config.yaml
model: "segmentation model"
dataset: "aerial photos of the United States (SatlasPretrain)"
train_examples: 101725
image_size: 48
crop_scale_min: 1
horizontal_flip: true
num_classes: 8
arch: "unet"
norm: "batchnorm"
activation: "leaky_relu"
pixel_unshuffle: 2
widths: [48, 96, 96, 96]
blocks_per_level: 1
block: "plain"
attention: false
upsampling: "pixel_shuffle"
init: "orthogonal"
optimizer: "soap"
beta2: 0.99
lr: 0.0038
beta1: 0.95
shampoo_beta: 0.99
eps: 1e-08
precondition_frequency: 25
max_precond_dim: 1024
merge_dims: true
one_sided: false
adamw_lr_other_params: 0.0011
steps: 40000
batch_size: 128
epochs: 50.3
lr_schedule: "cosine"
final_lr_fraction: 0.1
warmup_steps: 800
weight_decay: 0.009
adamw_weight_decay_other_params: 0
Rows from block 5, named by matrix and row number. Each number is 200 + 20 x the weight over its row's rms, rounded and kept within 0 to 999. All counts start at 0. After the name is the row's rms in percent of the matrix's.
# conv: 3x3 conv (model.decb.0.0.conv.weight, 96x192x3x3), inputs 171-179, a 3x3 kernel for each
conv.10,083,215,154,227,176,215,181,233,210,187,198,169,176,219,175,144,175,211,234,226,201,165,227,220,198,218,248,238,218,243,238,195,236,230,206,205,186,164,201,193,195,208,233,206,200,219,222,243,188,144,228,215,164,202,213,210,213,222,247,204,180,180,183,194,185,198,149,168,214,194,144,180,217,197,225,197,192,181,214,217,230,150
conv.11,103,181,201,220,187,209,165,242,236,174,182,180,208,200,177,235,188,150,228,186,222,212,173,211,210,178,215,225,210,186,207,195,187,218,194,192,180,215,188,227,204,191,218,208,164,196,243,160,201,217,156,177,201,208,183,174,158,181,173,183,242,178,208,198,210,173,202,231,188,222,198,200,213,222,190,211,173,213,234,224,234,175
conv.12,097,164,211,208,216,198,199,237,230,235,168,205,217,171,240,222,223,238,207,205,240,226,182,205,199,169,192,169,197,200,210,232,184,191,191,220,232,208,229,177,154,233,214,181,205,196,173,183,200,161,193,212,180,159,221,196,154,158,178,176,202,175,258,167,227,172,167,171,218,198,247,212,194,227,201,223,214,193,201,238,246,208
conv.13,107,157,201,217,215,204,198,243,212,206,200,206,211,224,174,175,218,189,201,231,196,215,154,170,144,152,160,161,172,214,207,213,186,179,209,174,162,241,161,199,173,158,204,184,206,202,154,167,188,245,238,189,224,224,200,177,251,233,168,278,262,195,263,228,196,228,247,187,181,190,193,179,174,170,173,211,184,146,170,200,196,163
conv.14,095,226,185,223,195,221,202,194,266,219,189,197,188,223,171,170,215,215,245,207,192,208,197,206,197,185,215,188,196,212,206,175,180,186,213,218,246,199,231,206,169,185,215,165,151,226,152,213,240,174,171,207,178,215,240,193,190,203,214,241,194,191,167,214,172,201,227,217,186,247,183,184,221,198,204,221,196,207,206,200,183,173
conv.15,088,216,191,187,198,210,195,119,195,144,196,216,209,221,194,232,185,175,220,184,205,205,175,177,186,185,170,190,187,221,233,177,211,230,213,200,170,212,184,206,207,192,231,202,217,226,222,212,198,135,201,174,173,154,195,171,222,216,208,190,177,191,217,207,189,202,227,251,199,159,181,222,241,169,184,181,202,231,220,183,190,178
conv.16,110,242,171,203,229,207,172,251,197,227,244,224,200,181,183,221,235,221,203,167,216,169,204,187,197,218,246,241,188,191,188,188,202,196,197,198,220,195,195,140,213,166,193,236,193,223,173,169,239,189,187,216,166,161,213,221,174,236,236,162,213,224,213,218,203,247,187,218,187,171,169,171,180,205,173,210,174,233,211,180,232,205
conv.17,085,232,179,180,238,213,202,169,213,199,143,201,196,226,200,194,201,182,235,213,220,245,195,191,214,195,235,207,222,213,262,215,187,211,155,211,193,231,164,186,172,149,146,225,202,183,148,193,168,158,223,156,207,155,236,180,214,203,158,225,179,165,214,182,209,191,199,182,196,195,149,199,148,179,225,186,180,178,204,210,192,175
conv.18,093,144,170,188,180,169,200,189,197,211,190,157,209,199,228,207,155,193,176,214,194,208,200,181,218,206,184,209,195,215,146,221,179,193,237,210,186,219,218,222,244,211,198,208,205,232,233,173,163,227,178,210,202,111,176,197,128,182,184,167,200,190,203,210,188,200,187,203,205,184,180,207,239,178,183,198,200,198,236,199,236,234
conv.19,097,218,205,233,179,187,191,192,200,170,201,177,170,165,186,196,236,159,207,209,212,197,201,184,206,242,208,170,195,196,210,185,181,218,173,159,213,223,171,178,236,194,193,266,208,165,188,230,174,186,179,177,186,191,214,183,215,205,180,156,191,193,223,203,174,169,217,234,230,223,208,212,226,220,219,250,206,225,235,204,255,256
conv.20,094,195,192,191,195,229,185,241,194,226,205,162,245,243,163,172,178,198,179,184,192,220,191,215,175,208,201,201,184,187,226,241,189,197,231,216,241,192,225,209,157,179,200,235,181,182,195,210,234,178,237,203,201,225,159,194,216,203,195,230,205,159,214,137,195,217,186,207,229,215,202,257,184,216,216,193,212,181,159,221,197,194
conv.21,085,241,228,243,245,193,222,233,218,196,160,222,205,243,194,232,187,214,204,188,211,193,200,200,221,238,177,258,202,227,217,220,206,174,227,189,144,219,216,209,224,159,203,200,232,234,180,208,198,248,211,217,220,212,194,207,194,232,165,217,178,221,215,215,239,220,200,157,231,223,171,212,170,217,168,225,229,225,146,195,204,220
conv.22,101,170,212,172,202,164,227,187,207,218,213,217,223,209,225,174,177,144,223,190,177,184,199,178,196,176,209,215,203,171,207,255,207,212,212,219,163,193,177,188,166,165,199,217,169,214,226,242,204,233,215,218,247,230,184,202,202,151,194,206,150,183,233,160,208,193,209,169,231,176,178,160,205,165,204,180,204,155,172,190,171,196
conv.23,104,213,213,238,186,223,199,178,226,206,177,175,208,195,215,188,209,184,169,222,194,190,165,201,213,192,146,180,211,226,205,207,266,217,219,215,204,192,223,213,219,185,206,188,215,177,204,184,191,170,231,184,187,171,176,201,158,164,172,163,187,181,307,241,195,204,199,184,188,163,215,213,214,200,213,175,215,239,163,244,242,202
conv.24,099,192,181,229,195,184,182,201,218,178,171,204,173,174,190,210,201,203,242,183,190,237,195,171,171,156,199,203,204,185,165,207,191,196,189,194,170,186,200,245,208,196,241,206,218,191,203,198,194,218,168,200,211,168,176,218,217,280,210,216,143,199,162,188,216,187,207,240,213,232,192,224,174,203,218,170,241,220,179,204,214,206
conv.25,112,203,248,201,168,188,241,166,179,232,206,187,196,221,198,259,208,180,189,212,136,174,205,207,181,228,228,233,210,215,178,171,218,148,168,202,226,203,187,197,216,171,205,246,168,163,195,184,180,224,206,166,170,171,181,157,245,245,172,255,292,181,231,245,157,195,180,175,218,162,238,229,190,216,230,198,155,285,244,176,249,172
conv.26,110,196,242,210,167,209,155,214,209,206,255,207,224,152,209,213,238,195,183,208,199,175,198,214,172,181,205,188,216,192,212,190,187,209,184,193,205,185,179,216,175,178,199,219,243,201,136,218,222,195,226,181,148,191,196,198,225,191,198,224,142,233,261,169,207,166,173,195,195,221,213,217,190,189,208,175,221,236,174,187,231,206
conv.27,106,232,197,253,180,176,219,165,186,192,205,188,216,185,221,191,149,176,190,194,203,232,228,253,195,171,175,202,202,217,221,177,188,217,195,172,213,181,218,250,216,208,206,187,201,213,189,192,200,188,210,216,198,208,228,209,235,219,185,211,238,218,211,211,209,215,277,214,162,188,245,180,231,190,180,218,208,190,184,205,181,202
conv.28,108,211,223,188,247,205,180,205,244,215,196,185,210,212,219,203,182,198,203,224,225,216,179,168,229,227,164,183,192,192,185,230,197,200,197,184,193,203,197,190,223,181,180,194,218,203,184,181,178,219,182,178,194,231,238,165,197,165,138,215,166,183,239,246,209,225,217,190,214,160,158,193,201,185,178,175,196,196,201,204,212,213
conv.29,109,220,235,248,178,193,192,195,198,203,208,253,186,227,220,218,191,226,238,220,195,184,220,230,218,219,246,256,222,209,199,219,191,202,217,206,199,224,221,201,171,171,162,186,222,198,213,199,226,195,234,216,182,236,222,219,152,262,240,223,282,236,203,198,218,210,211,259,196,190,199,194,193,188,188,220,203,231,174,213,189,196
conv.30,109,225,200,218,174,209,200,201,205,168,207,228,168,217,216,198,188,225,186,187,203,189,257,204,205,142,176,177,193,223,211,147,211,219,245,233,194,218,204,227,178,186,239,186,195,183,150,187,186,218,176,185,154,219,234,205,218,176,201,178,212,243,214,205,196,200,167,159,173,154,194,153,121,188,188,205,194,205,181,234,190,198
conv.31,094,203,243,235,222,216,233,219,155,220,178,214,219,195,229,205,159,178,179,174,214,212,157,211,202,177,232,189,199,187,182,201,189,203,245,161,188,166,180,202,193,211,153,176,224,166,214,231,209,254,194,211,213,199,173,194,206,227,215,222,194,247,190,202,211,192,189,211,158,166,224,219,218,167,161,151,213,172,186,188,159,177
conv.32,098,213,166,228,218,259,196,209,223,210,197,217,261,187,163,173,189,149,197,198,192,207,206,212,188,188,182,174,197,196,218,176,201,164,189,149,190,183,190,154,195,193,202,227,184,157,186,165,190,190,193,200,215,209,183,171,203,197,207,222,200,183,167,210,177,176,170,226,193,170,187,212,208,195,199,223,216,221,230,217,222,207
conv.33,103,184,178,183,169,192,171,168,232,209,227,211,186,202,216,227,169,201,173,234,245,237,220,266,221,255,228,162,219,221,205,207,185,201,209,211,195,203,194,216,175,197,229,205,200,176,228,261,194,226,202,190,210,193,192,249,189,205,175,185,149,157,189,195,209,181,186,175,200,219,216,249,231,177,208,210,195,207,219,171,200,208
conv.34,100,209,234,203,197,164,186,178,179,185,210,218,224,208,173,230,194,229,182,179,192,235,179,193,178,203,184,178,153,197,229,195,242,204,203,224,214,199,203,180,222,239,210,187,192,217,192,260,252,195,214,200,181,212,197,181,290,252,162,198,182,173,167,173,212,237,196,179,204,232,176,203,212,213,222,230,165,184,177,175,202,159
conv.35,104,231,241,249,194,237,265,235,246,204,176,232,204,218,220,232,191,211,223,213,204,193,204,170,208,174,230,226,178,203,244,202,175,218,214,209,206,230,187,148,194,178,151,203,209,239,200,232,227,211,217,199,207,210,222,217,217,246,199,193,243,163,178,174,201,184,207,211,181,163,220,202,252,207,225,230,233,211,165,219,204,163
conv.36,099,194,200,197,189,227,243,174,169,170,224,218,185,175,200,174,244,231,218,248,195,213,159,184,179,198,216,188,206,211,178,160,189,237,191,176,192,167,191,179,176,162,212,160,190,187,170,217,228,210,232,220,218,163,208,211,200,214,197,199,198,201,268,184,213,172,227,185,217,218,238,220,199,171,155,161,200,194,217,170,209,186
conv.37,101,224,182,225,233,227,229,190,199,224,177,196,190,204,221,196,217,159,172,176,169,193,253,248,224,221,264,213,218,162,176,184,228,199,221,173,195,199,186,202,169,205,208,169,197,172,181,215,197,171,222,202,166,200,208,212,233,210,210,201,261,219,211,204,165,202,151,217,229,213,223,215,187,232,229,243,229,207,220,194,212,263
conv.38,105,223,162,177,191,165,179,201,209,187,185,186,202,214,225,172,191,224,224,210,165,220,226,219,191,242,189,217,197,160,176,197,226,222,167,201,177,164,175,224,200,227,150,189,229,189,258,172,189,174,211,230,173,210,180,166,140,197,165,121,205,155,102,128,151,200,181,228,223,229,213,198,178,176,141,193,174,212,180,173,197,162
conv.39,094,196,241,206,200,242,177,174,216,190,218,167,215,214,162,192,197,204,215,193,190,175,158,203,218,198,209,246,193,178,209,231,241,226,197,198,235,204,195,193,182,174,230,202,192,194,214,222,193,204,191,177,159,192,187,227,198,140,191,177,189,179,179,184,205,216,226,194,208,197,228,194,199,182,181,190,176,180,196,192,224,239
conv.40,098,161,195,157,135,162,179,199,182,182,244,189,189,184,226,176,168,196,217,186,198,187,221,245,182,202,178,178,188,190,209,171,169,204,203,212,190,206,160,225,204,196,224,208,228,156,184,200,209,234,183,171,166,232,240,239,197,183,184,179,235,185,186,177,199,177,179,151,187,217,184,198,214,202,253,199,181,196,207,218,195,176
conv.41,104,231,226,232,250,188,201,249,234,220,228,239,174,211,212,183,205,232,242,201,194,191,233,234,206,218,219,202,198,183,183,192,223,223,188,178,214,204,187,189,197,205,229,170,192,205,167,173,218,209,181,223,171,150,236,171,168,177,196,174,205,213,275,172,233,224,173,181,192,214,164,251,232,210,188,194,205,215,189,181,193,222
conv.42,102,202,193,153,207,204,192,176,144,200,223,226,203,168,205,179,206,233,184,195,230,217,182,169,193,192,190,204,187,190,177,196,243,213,201,199,177,208,217,156,213,215,211,207,194,221,183,217,168,186,183,176,163,202,214,203,228,202,171,240,210,188,201,136,199,180,185,242,200,247,188,183,164,237,194,241,213,208,234,231,212,211
conv.43,106,211,156,204,210,282,263,213,219,175,190,252,253,180,217,244,213,196,240,147,202,167,174,170,191,172,183,210,195,128,204,197,215,177,212,176,186,190,212,209,227,241,242,263,162,208,191,224,229,151,197,223,208,186,170,211,227,190,196,263,136,202,188,237,202,177,180,202,191,223,204,170,176,189,228,236,218,199,221,214,195,224
conv.44,087,171,193,202,198,244,215,235,235,215,227,228,180,199,209,240,205,176,170,198,189,204,176,196,183,221,199,152,225,242,203,158,222,224,167,174,165,210,220,196,203,181,214,203,198,246,236,217,214,183,217,168,178,181,166,199,173,203,201,236,187,207,177,193,201,199,180,130,192,165,193,178,193,209,183,189,202,198,209,215,189,192
conv.45,101,212,174,223,233,198,180,197,243,182,188,194,185,198,175,213,231,217,213,211,196,169,244,226,193,216,206,189,204,223,183,217,204,180,179,223,206,257,215,263,237,197,227,240,185,178,191,191,178,160,158,201,200,172,191,211,242,234,215,166,234,164,223,258,227,189,270,216,203,181,239,212,171,160,175,206,195,174,212,181,202,162
conv.46,105,154,210,196,190,171,228,213,203,184,191,184,145,191,224,200,175,208,178,191,204,187,201,233,224,215,213,258,149,196,170,210,193,206,210,220,236,212,163,202,195,158,178,210,203,207,175,220,200,198,230,216,190,209,230,207,146,150,180,174,147,170,152,146,162,222,211,231,212,227,189,224,193,222,161,164,229,181,145,206,206,212
conv.47,108,191,216,206,182,164,190,211,216,199,229,202,170,203,185,170,227,205,201,189,200,197,208,201,208,193,225,222,206,218,199,205,215,185,195,237,190,172,216,212,244,197,211,199,253,237,199,170,128,206,176,192,192,184,235,186,230,204,206,173,196,196,183,221,214,212,189,202,213,178,184,217,134,195,194,185,237,165,205,156,196,205
conv.48,105,167,187,225,194,188,196,189,174,200,184,197,219,231,190,164,218,193,208,210,177,168,193,133,167,194,207,186,227,226,183,215,210,193,227,185,224,224,178,194,194,176,197,200,198,173,209,238,271,182,193,250,167,232,147,198,157,166,237,182,169,223,222,202,167,207,198,209,227,246,205,226,252,204,213,161,174,188,205,185,200,200
conv.49,115,188,195,236,208,199,195,191,199,179,187,160,193,223,224,232,171,189,218,186,203,198,147,164,213,217,214,223,211,202,184,215,236,205,189,215,199,224,203,204,222,179,184,201,216,208,223,191,194,213,261,234,227,215,193,193,197,169,218,223,198,209,191,204,152,196,198,186,203,210,204,212,205,176,185,159,160,185,178,168,159,159
conv.50,104,166,220,221,194,217,188,192,181,200,210,213,189,197,224,224,185,203,191,191,190,177,219,207,197,174,190,216,167,218,202,228,222,183,234,213,197,207,183,150,182,182,192,172,192,194,204,191,205,159,186,182,210,208,207,156,158,219,268,222,282,180,167,161,182,178,186,248,231,251,202,208,178,191,187,183,181,213,266,183,174,182
conv.51,088,226,186,230,215,202,230,214,188,226,229,199,229,218,230,191,224,240,222,229,187,175,210,206,221,194,194,205,195,235,175,195,206,167,184,223,205,207,218,202,183,204,230,233,170,218,245,180,188,182,172,176,168,190,178,214,179,229,241,187,230,206,255,204,158,245,225,180,236,192,171,169,196,183,194,177,198,213,233,222,232,216
conv.52,109,189,264,207,196,223,179,190,198,237,218,199,192,217,209,217,179,185,184,155,178,192,155,170,225,177,208,180,210,233,192,216,204,196,173,233,186,183,208,203,191,191,230,228,211,199,207,234,216,200,219,219,172,221,181,217,212,243,191,227,207,209,220,167,219,213,157,218,190,164,166,227,205,185,224,175,211,165,188,209,190,201
conv.53,096,187,218,183,191,210,228,220,193,193,186,200,199,209,196,182,215,170,212,181,146,188,213,203,188,181,193,134,165,179,186,177,181,242,202,212,214,226,173,202,206,184,175,181,223,188,185,226,177,255,220,205,220,216,220,211,219,241,204,207,258,205,188,185,227,224,209,236,217,195,216,174,202,176,194,161,215,188,197,194,198,178
conv.54,086,195,183,231,217,190,172,192,177,167,162,192,198,190,203,200,211,218,207,198,160,190,199,176,197,197,170,193,181,167,214,191,195,250,226,186,209,203,178,222,180,233,203,180,173,181,173,180,181,249,158,179,198,246,198,243,231,192,131,249,195,234,218,188,206,229,198,207,210,201,234,188,177,221,217,235,192,177,199,241,195,195
conv.55,104,168,203,208,162,221,181,143,195,186,198,221,226,167,221,212,176,216,244,201,189,213,207,177,215,217,249,223,174,212,189,201,204,191,183,189,182,173,177,219,247,214,203,169,225,215,164,189,208,194,193,192,201,210,147,196,214,202,164,204,203,155,170,199,193,218,154,192,218,179,215,190,208,226,184,186,175,156,158,181,176,147
conv.56,095,202,193,218,179,217,236,248,157,199,203,213,142,211,190,230,214,210,190,191,217,199,203,240,216,241,228,229,170,185,179,182,141,192,196,204,197,220,223,227,210,207,220,185,155,220,199,225,262,183,206,242,164,214,259,202,222,201,167,226,157,214,196,158,191,183,209,205,196,220,193,215,182,194,202,191,229,201,183,237,197,180
conv.57,104,205,236,181,196,201,215,203,194,174,189,192,210,222,211,241,213,194,203,194,188,172,210,221,173,232,196,197,209,227,200,187,234,173,218,178,197,223,184,210,192,186,185,206,170,217,194,239,229,208,244,174,230,238,209,171,191,193,235,260,262,181,241,204,181,234,198,182,206,195,188,193,164,171,173,183,160,199,181,213,195,209
conv.58,088,199,199,226,195,154,174,236,213,202,215,171,145,157,171,170,191,178,187,187,215,197,211,212,213,226,239,213,212,135,199,221,203,174,228,193,165,160,190,155,211,209,158,173,172,182,189,197,212,197,185,163,219,177,197,180,237,184,244,195,220,221,204,215,175,194,209,156,195,180,188,172,179,189,207,216,189,200,183,177,184,175
conv.59,106,213,194,209,227,182,155,213,181,215,230,223,216,194,212,162,228,204,221,227,157,212,228,205,208,220,255,189,195,146,206,233,282,199,217,183,218,219,241,256,230,174,238,240,285,228,185,200,220,202,210,176,223,189,197,204,172,235,214,207,229,231,165,226,186,217,202,217,246,202,165,183,201,186,199,173,203,175,203,194,166,188
conv.60,092,178,226,185,203,207,236,245,220,207,210,204,212,202,178,178,156,176,183,228,199,180,182,172,174,211,169,169,202,172,205,210,180,166,205,209,196,213,210,212,169,178,175,168,206,226,157,189,210,178,193,227,220,224,202,171,186,207,204,199,222,150,198,215,199,186,208,176,214,216,194,241,255,190,195,197,214,200,161,192,194,151
conv.61,097,201,229,198,165,191,180,192,194,216,198,233,239,240,193,180,179,211,233,187,173,217,157,206,186,197,189,217,242,183,183,178,239,168,249,241,185,168,161,197,158,168,164,192,190,160,203,230,232,191,205,222,174,162,198,194,146,160,191,172,204,179,185,198,198,226,190,213,231,205,226,195,220,194,178,190,193,202,160,194,190,187
conv.62,093,179,196,185,216,227,216,195,232,188,220,149,162,202,194,210,193,206,201,191,214,222,219,237,199,206,240,182,206,196,252,166,178,231,166,207,191,229,208,196,196,218,226,186,213,235,196,194,209,169,204,202,179,199,228,284,254,211,231,206,184,211,216,229,201,191,200,191,185,232,249,192,183,243,224,211,188,219,169,196,168,180
conv.63,107,222,169,200,201,208,227,198,222,224,197,193,206,206,181,230,209,191,201,209,208,186,165,197,207,232,202,219,228,230,192,176,201,230,209,215,196,214,180,180,200,218,203,186,199,242,202,205,203,194,178,224,192,184,209,181,206,171,175,137,156,161,251,196,204,180,190,200,171,187,164,158,153,195,206,172,178,188,157,205,207,181
conv.64,106,174,188,200,204,190,234,189,200,165,214,202,180,179,165,189,194,219,244,216,200,198,210,230,275,179,234,206,199,200,185,247,182,174,212,229,159,160,184,165,175,217,201,196,196,183,236,195,211,230,178,192,201,164,219,181,149,210,189,206,240,190,203,210,226,195,190,188,191,200,201,182,183,207,213,194,179,230,187,186,233,234
conv.65,085,186,173,189,184,170,195,194,227,179,156,185,238,230,214,232,202,229,200,215,223,231,223,236,220,181,198,205,191,201,183,230,241,201,223,261,245,156,224,177,216,184,165,233,218,197,209,207,210,180,192,184,212,217,209,200,204,210,146,214,204,204,183,197,224,191,205,232,141,185,187,196,194,188,181,220,190,195,183,170,205,212
conv.66,090,176,207,228,241,189,214,187,185,175,226,213,225,185,261,209,219,182,204,228,179,167,198,218,184,213,220,195,198,222,200,162,183,196,178,159,259,195,142,203,207,209,177,164,156,202,233,203,215,174,191,265,195,183,170,227,211,175,216,181,184,234,207,165,207,197,220,196,198,212,209,198,189,199,198,188,181,179,181,209,211,169
conv.67,087,211,187,210,222,240,197,205,188,226,209,224,220,218,198,174,157,172,168,224,226,230,212,172,206,203,174,211,189,189,211,191,212,193,150,192,183,210,195,216,190,194,177,193,225,208,177,257,214,215,196,221,190,217,178,239,185,209,165,196,188,198,231,185,217,208,212,200,187,189,206,200,176,210,175,221,207,187,172,178,208,168
conv.68,107,203,218,198,213,212,195,163,235,196,199,188,184,190,155,143,168,171,178,246,218,177,226,240,197,187,167,175,231,213,209,186,230,228,215,203,246,180,210,211,202,184,182,198,222,225,228,183,191,220,193,180,247,174,195,207,193,177,181,160,179,214,242,218,188,228,197,206,194,172,186,227,205,194,183,186,196,178,143,212,184,180
conv.69,096,201,210,159,210,225,166,235,204,265,170,201,177,159,206,212,169,181,221,193,213,242,191,231,209,223,182,191,238,199,189,176,199,173,201,184,153,233,205,192,180,198,191,226,194,231,215,152,172,215,224,201,195,211,193,223,171,217,252,186,135,170,193,225,192,190,205,241,209,217,199,196,187,218,228,217,221,179,212,179,209,238
conv.70,094,186,233,224,215,157,182,219,164,227,206,193,187,205,205,230,185,166,182,205,210,167,152,228,225,264,258,253,222,230,176,197,212,211,238,176,209,212,205,226,211,225,225,230,225,179,167,198,226,219,215,211,219,188,209,183,210,170,181,177,190,190,179,177,237,212,197,204,225,211,190,187,269,193,196,165,169,191,200,160,174,227
conv.71,104,167,219,159,208,182,210,193,158,201,207,193,203,210,223,197,201,195,192,222,168,146,177,169,164,194,164,163,197,219,221,223,200,226,197,187,178,234,182,178,193,190,202,213,187,200,238,205,242,262,231,210,238,231,213,207,165,233,214,181,175,151,185,183,159,228,254,203,204,197,244,172,134,186,172,209,163,194,235,190,188,203
conv.72,091,219,186,180,234,192,183,215,187,209,202,182,235,209,172,234,232,208,207,264,217,190,218,279,204,202,220,197,193,225,254,219,161,203,196,184,167,283,206,177,173,176,197,248,205,179,216,167,226,159,215,196,213,206,205,216,235,163,170,187,222,173,194,184,206,178,221,176,194,210,128,182,174,190,169,205,188,204,202,226,205,207
conv.73,107,231,215,191,187,229,186,185,182,184,213,195,166,201,143,207,212,211,207,175,156,217,233,199,237,163,215,232,220,215,187,157,211,216,202,182,166,194,213,228,190,207,228,208,193,191,223,196,157,214,160,217,193,208,192,196,192,188,193,197,240,203,156,202,194,177,202,205,208,211,221,164,191,165,188,199,164,167,182,158,181,176
conv.74,117,187,207,201,201,193,250,234,188,218,190,188,198,196,189,212,213,201,233,194,203,188,193,149,187,209,160,186,176,198,210,199,186,191,177,204,220,186,195,213,194,167,195,202,176,195,175,194,146,217,166,216,216,246,186,199,176,159,200,181,297,251,119,253,178,196,187,186,222,163,184,160,176,166,181,177,170,156,233,164,181,231
conv.75,100,206,250,210,181,227,212,212,197,223,200,188,231,181,189,204,206,158,162,242,185,186,226,211,214,218,229,188,195,158,213,189,219,221,224,203,228,192,210,240,197,215,215,227,185,198,196,173,226,186,240,172,207,199,187,180,202,227,205,215,155,194,160,189,248,218,218,218,220,187,176,188,196,196,214,182,192,210,184,209,225,201
conv.76,092,166,236,175,226,224,240,205,188,195,211,206,195,181,179,236,171,231,226,222,190,202,180,168,176,187,144,194,233,196,205,252,203,207,228,240,200,222,231,230,197,243,181,202,173,196,187,179,239,195,173,184,184,135,179,193,229,199,193,249,218,192,218,235,169,183,207,202,181,176,167,213,217,201,204,159,179,222,185,197,197,182
conv.77,106,225,189,210,219,183,201,236,218,188,193,202,162,206,234,228,245,214,225,192,210,212,155,206,190,186,196,171,183,162,202,232,191,195,181,202,178,214,218,211,190,228,190,201,229,214,203,233,208,194,227,176,184,224,172,228,186,211,194,196,184,273,272,213,189,190,221,189,184,173,201,148,165,187,191,216,221,193,208,217,174,227
conv.78,101,235,144,192,173,192,183,206,195,193,226,197,180,216,220,208,199,199,219,219,168,191,192,157,201,218,227,172,181,168,218,176,209,204,238,196,199,197,158,232,171,176,225,170,164,253,216,203,253,217,190,177,195,214,207,195,163,160,196,178,187,187,165,147,197,217,184,214,197,199,250,202,204,217,203,232,204,227,207,222,239,226
conv.79,106,232,236,237,193,192,203,213,211,200,196,231,253,195,218,169,187,205,197,175,204,222,179,201,202,168,185,177,239,186,194,211,210,194,209,163,186,171,218,213,182,194,197,183,194,245,187,189,186,151,201,200,199,166,181,210,184,233,220,212,217,229,161,207,181,200,164,199,151,238,195,194,251,180,181,176,200,217,184,164,179,219
conv.80,087,209,223,257,218,195,213,220,172,180,191,197,209,177,186,192,198,160,188,144,217,153,201,227,208,194,219,226,215,221,231,212,231,214,219,233,270,260,178,164,198,178,184,190,195,187,285,164,216,220,185,175,226,193,186,244,197,177,217,139,206,205,251,226,190,216,199,206,215,246,189,174,160,227,185,213,185,172,217,207,194,213
conv.81,109,187,224,194,201,189,195,188,221,196,212,219,203,208,208,207,196,195,200,210,229,215,173,189,199,227,229,247,165,205,184,190,221,176,220,224,229,203,224,178,192,240,200,217,213,183,203,262,211,241,216,159,208,193,166,167,274,166,205,279,168,202,260,176,183,232,177,196,222,201,232,221,207,220,193,188,231,208,154,210,197,190
conv.82,107,220,213,203,229,233,239,214,216,221,218,149,239,186,174,158,235,210,192,192,184,218,213,205,257,181,221,174,185,150,166,206,194,194,161,232,223,217,200,151,223,193,175,196,221,196,243,266,249,227,222,247,267,227,220,218,223,158,184,174,175,221,132,177,236,207,217,209,246,183,210,186,221,192,187,159,182,179,189,211,180,212
conv.83,112,201,178,219,187,202,210,251,229,217,218,206,208,229,239,199,223,202,214,244,215,211,184,210,192,217,209,180,198,229,184,213,220,229,250,260,191,209,164,217,208,201,187,234,183,201,210,256,205,188,204,231,214,241,190,210,215,205,238,209,189,201,220,133,193,192,217,217,201,195,171,174,174,213,192,169,202,231,160,204,180,179
conv.84,103,220,189,185,200,196,243,214,224,190,206,186,147,212,190,198,182,224,187,225,198,205,190,224,209,191,230,204,149,176,175,206,168,173,186,219,223,225,203,209,210,205,168,224,192,222,193,215,162,176,215,212,215,243,212,165,191,236,168,175,204,229,211,221,151,176,218,218,184,188,187,163,187,148,200,161,198,182,166,212,207,182
conv.85,096,213,235,207,186,203,235,198,188,195,211,192,244,190,169,181,189,177,198,165,164,190,217,193,249,228,201,214,188,219,193,219,227,159,186,186,208,227,129,180,202,232,187,206,212,214,203,201,236,168,181,184,222,190,196,187,201,141,212,157,196,164,167,172,191,235,185,205,163,209,170,206,192,190,202,180,172,212,170,177,172,157
conv.86,104,201,214,222,199,199,192,188,166,185,179,150,167,226,172,208,196,200,186,191,196,175,230,208,202,203,240,264,178,197,182,220,218,217,212,231,209,227,180,156,197,177,162,188,203,165,207,208,191,241,197,211,162,176,179,190,183,190,154,143,245,170,162,178,202,216,181,209,206,198,201,214,195,180,202,215,163,156,187,219,190,183
conv.87,089,252,188,166,212,191,185,235,209,228,188,206,192,180,207,199,212,163,215,176,226,222,182,181,204,208,164,222,191,207,189,215,188,162,238,228,197,248,208,245,200,190,217,244,202,214,202,214,207,203,215,207,181,205,188,217,207,189,217,202,194,182,204,201,184,198,187,221,245,238,243,174,218,184,190,205,240,187,214,198,146,178
conv.88,092,174,157,183,182,220,209,254,205,198,200,158,205,208,200,226,195,198,163,180,151,164,242,205,196,209,164,197,206,206,170,201,232,236,215,245,231,205,234,187,194,187,175,178,224,213,254,212,211,206,207,211,210,212,184,198,230,194,172,195,207,167,216,194,186,170,210,206,253,194,215,153,205,217,225,199,222,184,212,205,231,228
conv.89,095,207,236,194,206,195,222,178,209,216,195,203,158,172,178,165,198,252,213,189,188,209,173,195,221,227,242,249,187,181,187,205,201,200,183,229,245,220,193,213,173,215,190,221,208,208,193,168,207,182,217,246,197,217,210,206,201,207,214,259,254,203,228,203,186,232,189,207,212,223,228,135,227,185,183,182,225,192,160,261,199,174
conv.90,092,213,179,155,202,195,257,203,195,205,174,219,185,191,183,220,193,210,203,197,204,183,202,210,183,200,249,208,188,215,197,202,195,210,194,204,192,175,230,180,216,208,175,196,215,213,199,198,176,160,166,214,199,199,230,193,177,185,205,225,216,172,158,158,211,211,160,214,175,172,195,223,176,213,240,234,198,219,214,216,238,249
conv.91,112,189,215,218,210,192,207,188,182,181,196,169,199,247,185,205,192,199,203,196,171,210,219,216,227,218,252,214,203,231,217,168,206,215,216,148,190,208,213,216,272,197,194,251,209,191,230,185,191,232,181,217,206,193,206,200,167,240,189,158,288,221,211,244,207,237,220,238,232,172,188,222,172,191,186,173,177,164,182,158,206,206
conv.92,093,188,169,193,209,213,206,207,189,248,209,202,147,230,213,196,178,184,171,213,175,197,202,178,157,188,180,191,243,188,216,216,193,225,251,198,198,198,177,224,189,230,150,229,177,181,230,202,174,251,187,222,221,233,223,216,193,220,167,189,202,204,215,239,217,147,192,235,200,184,190,188,193,210,197,178,215,194,203,243,206,223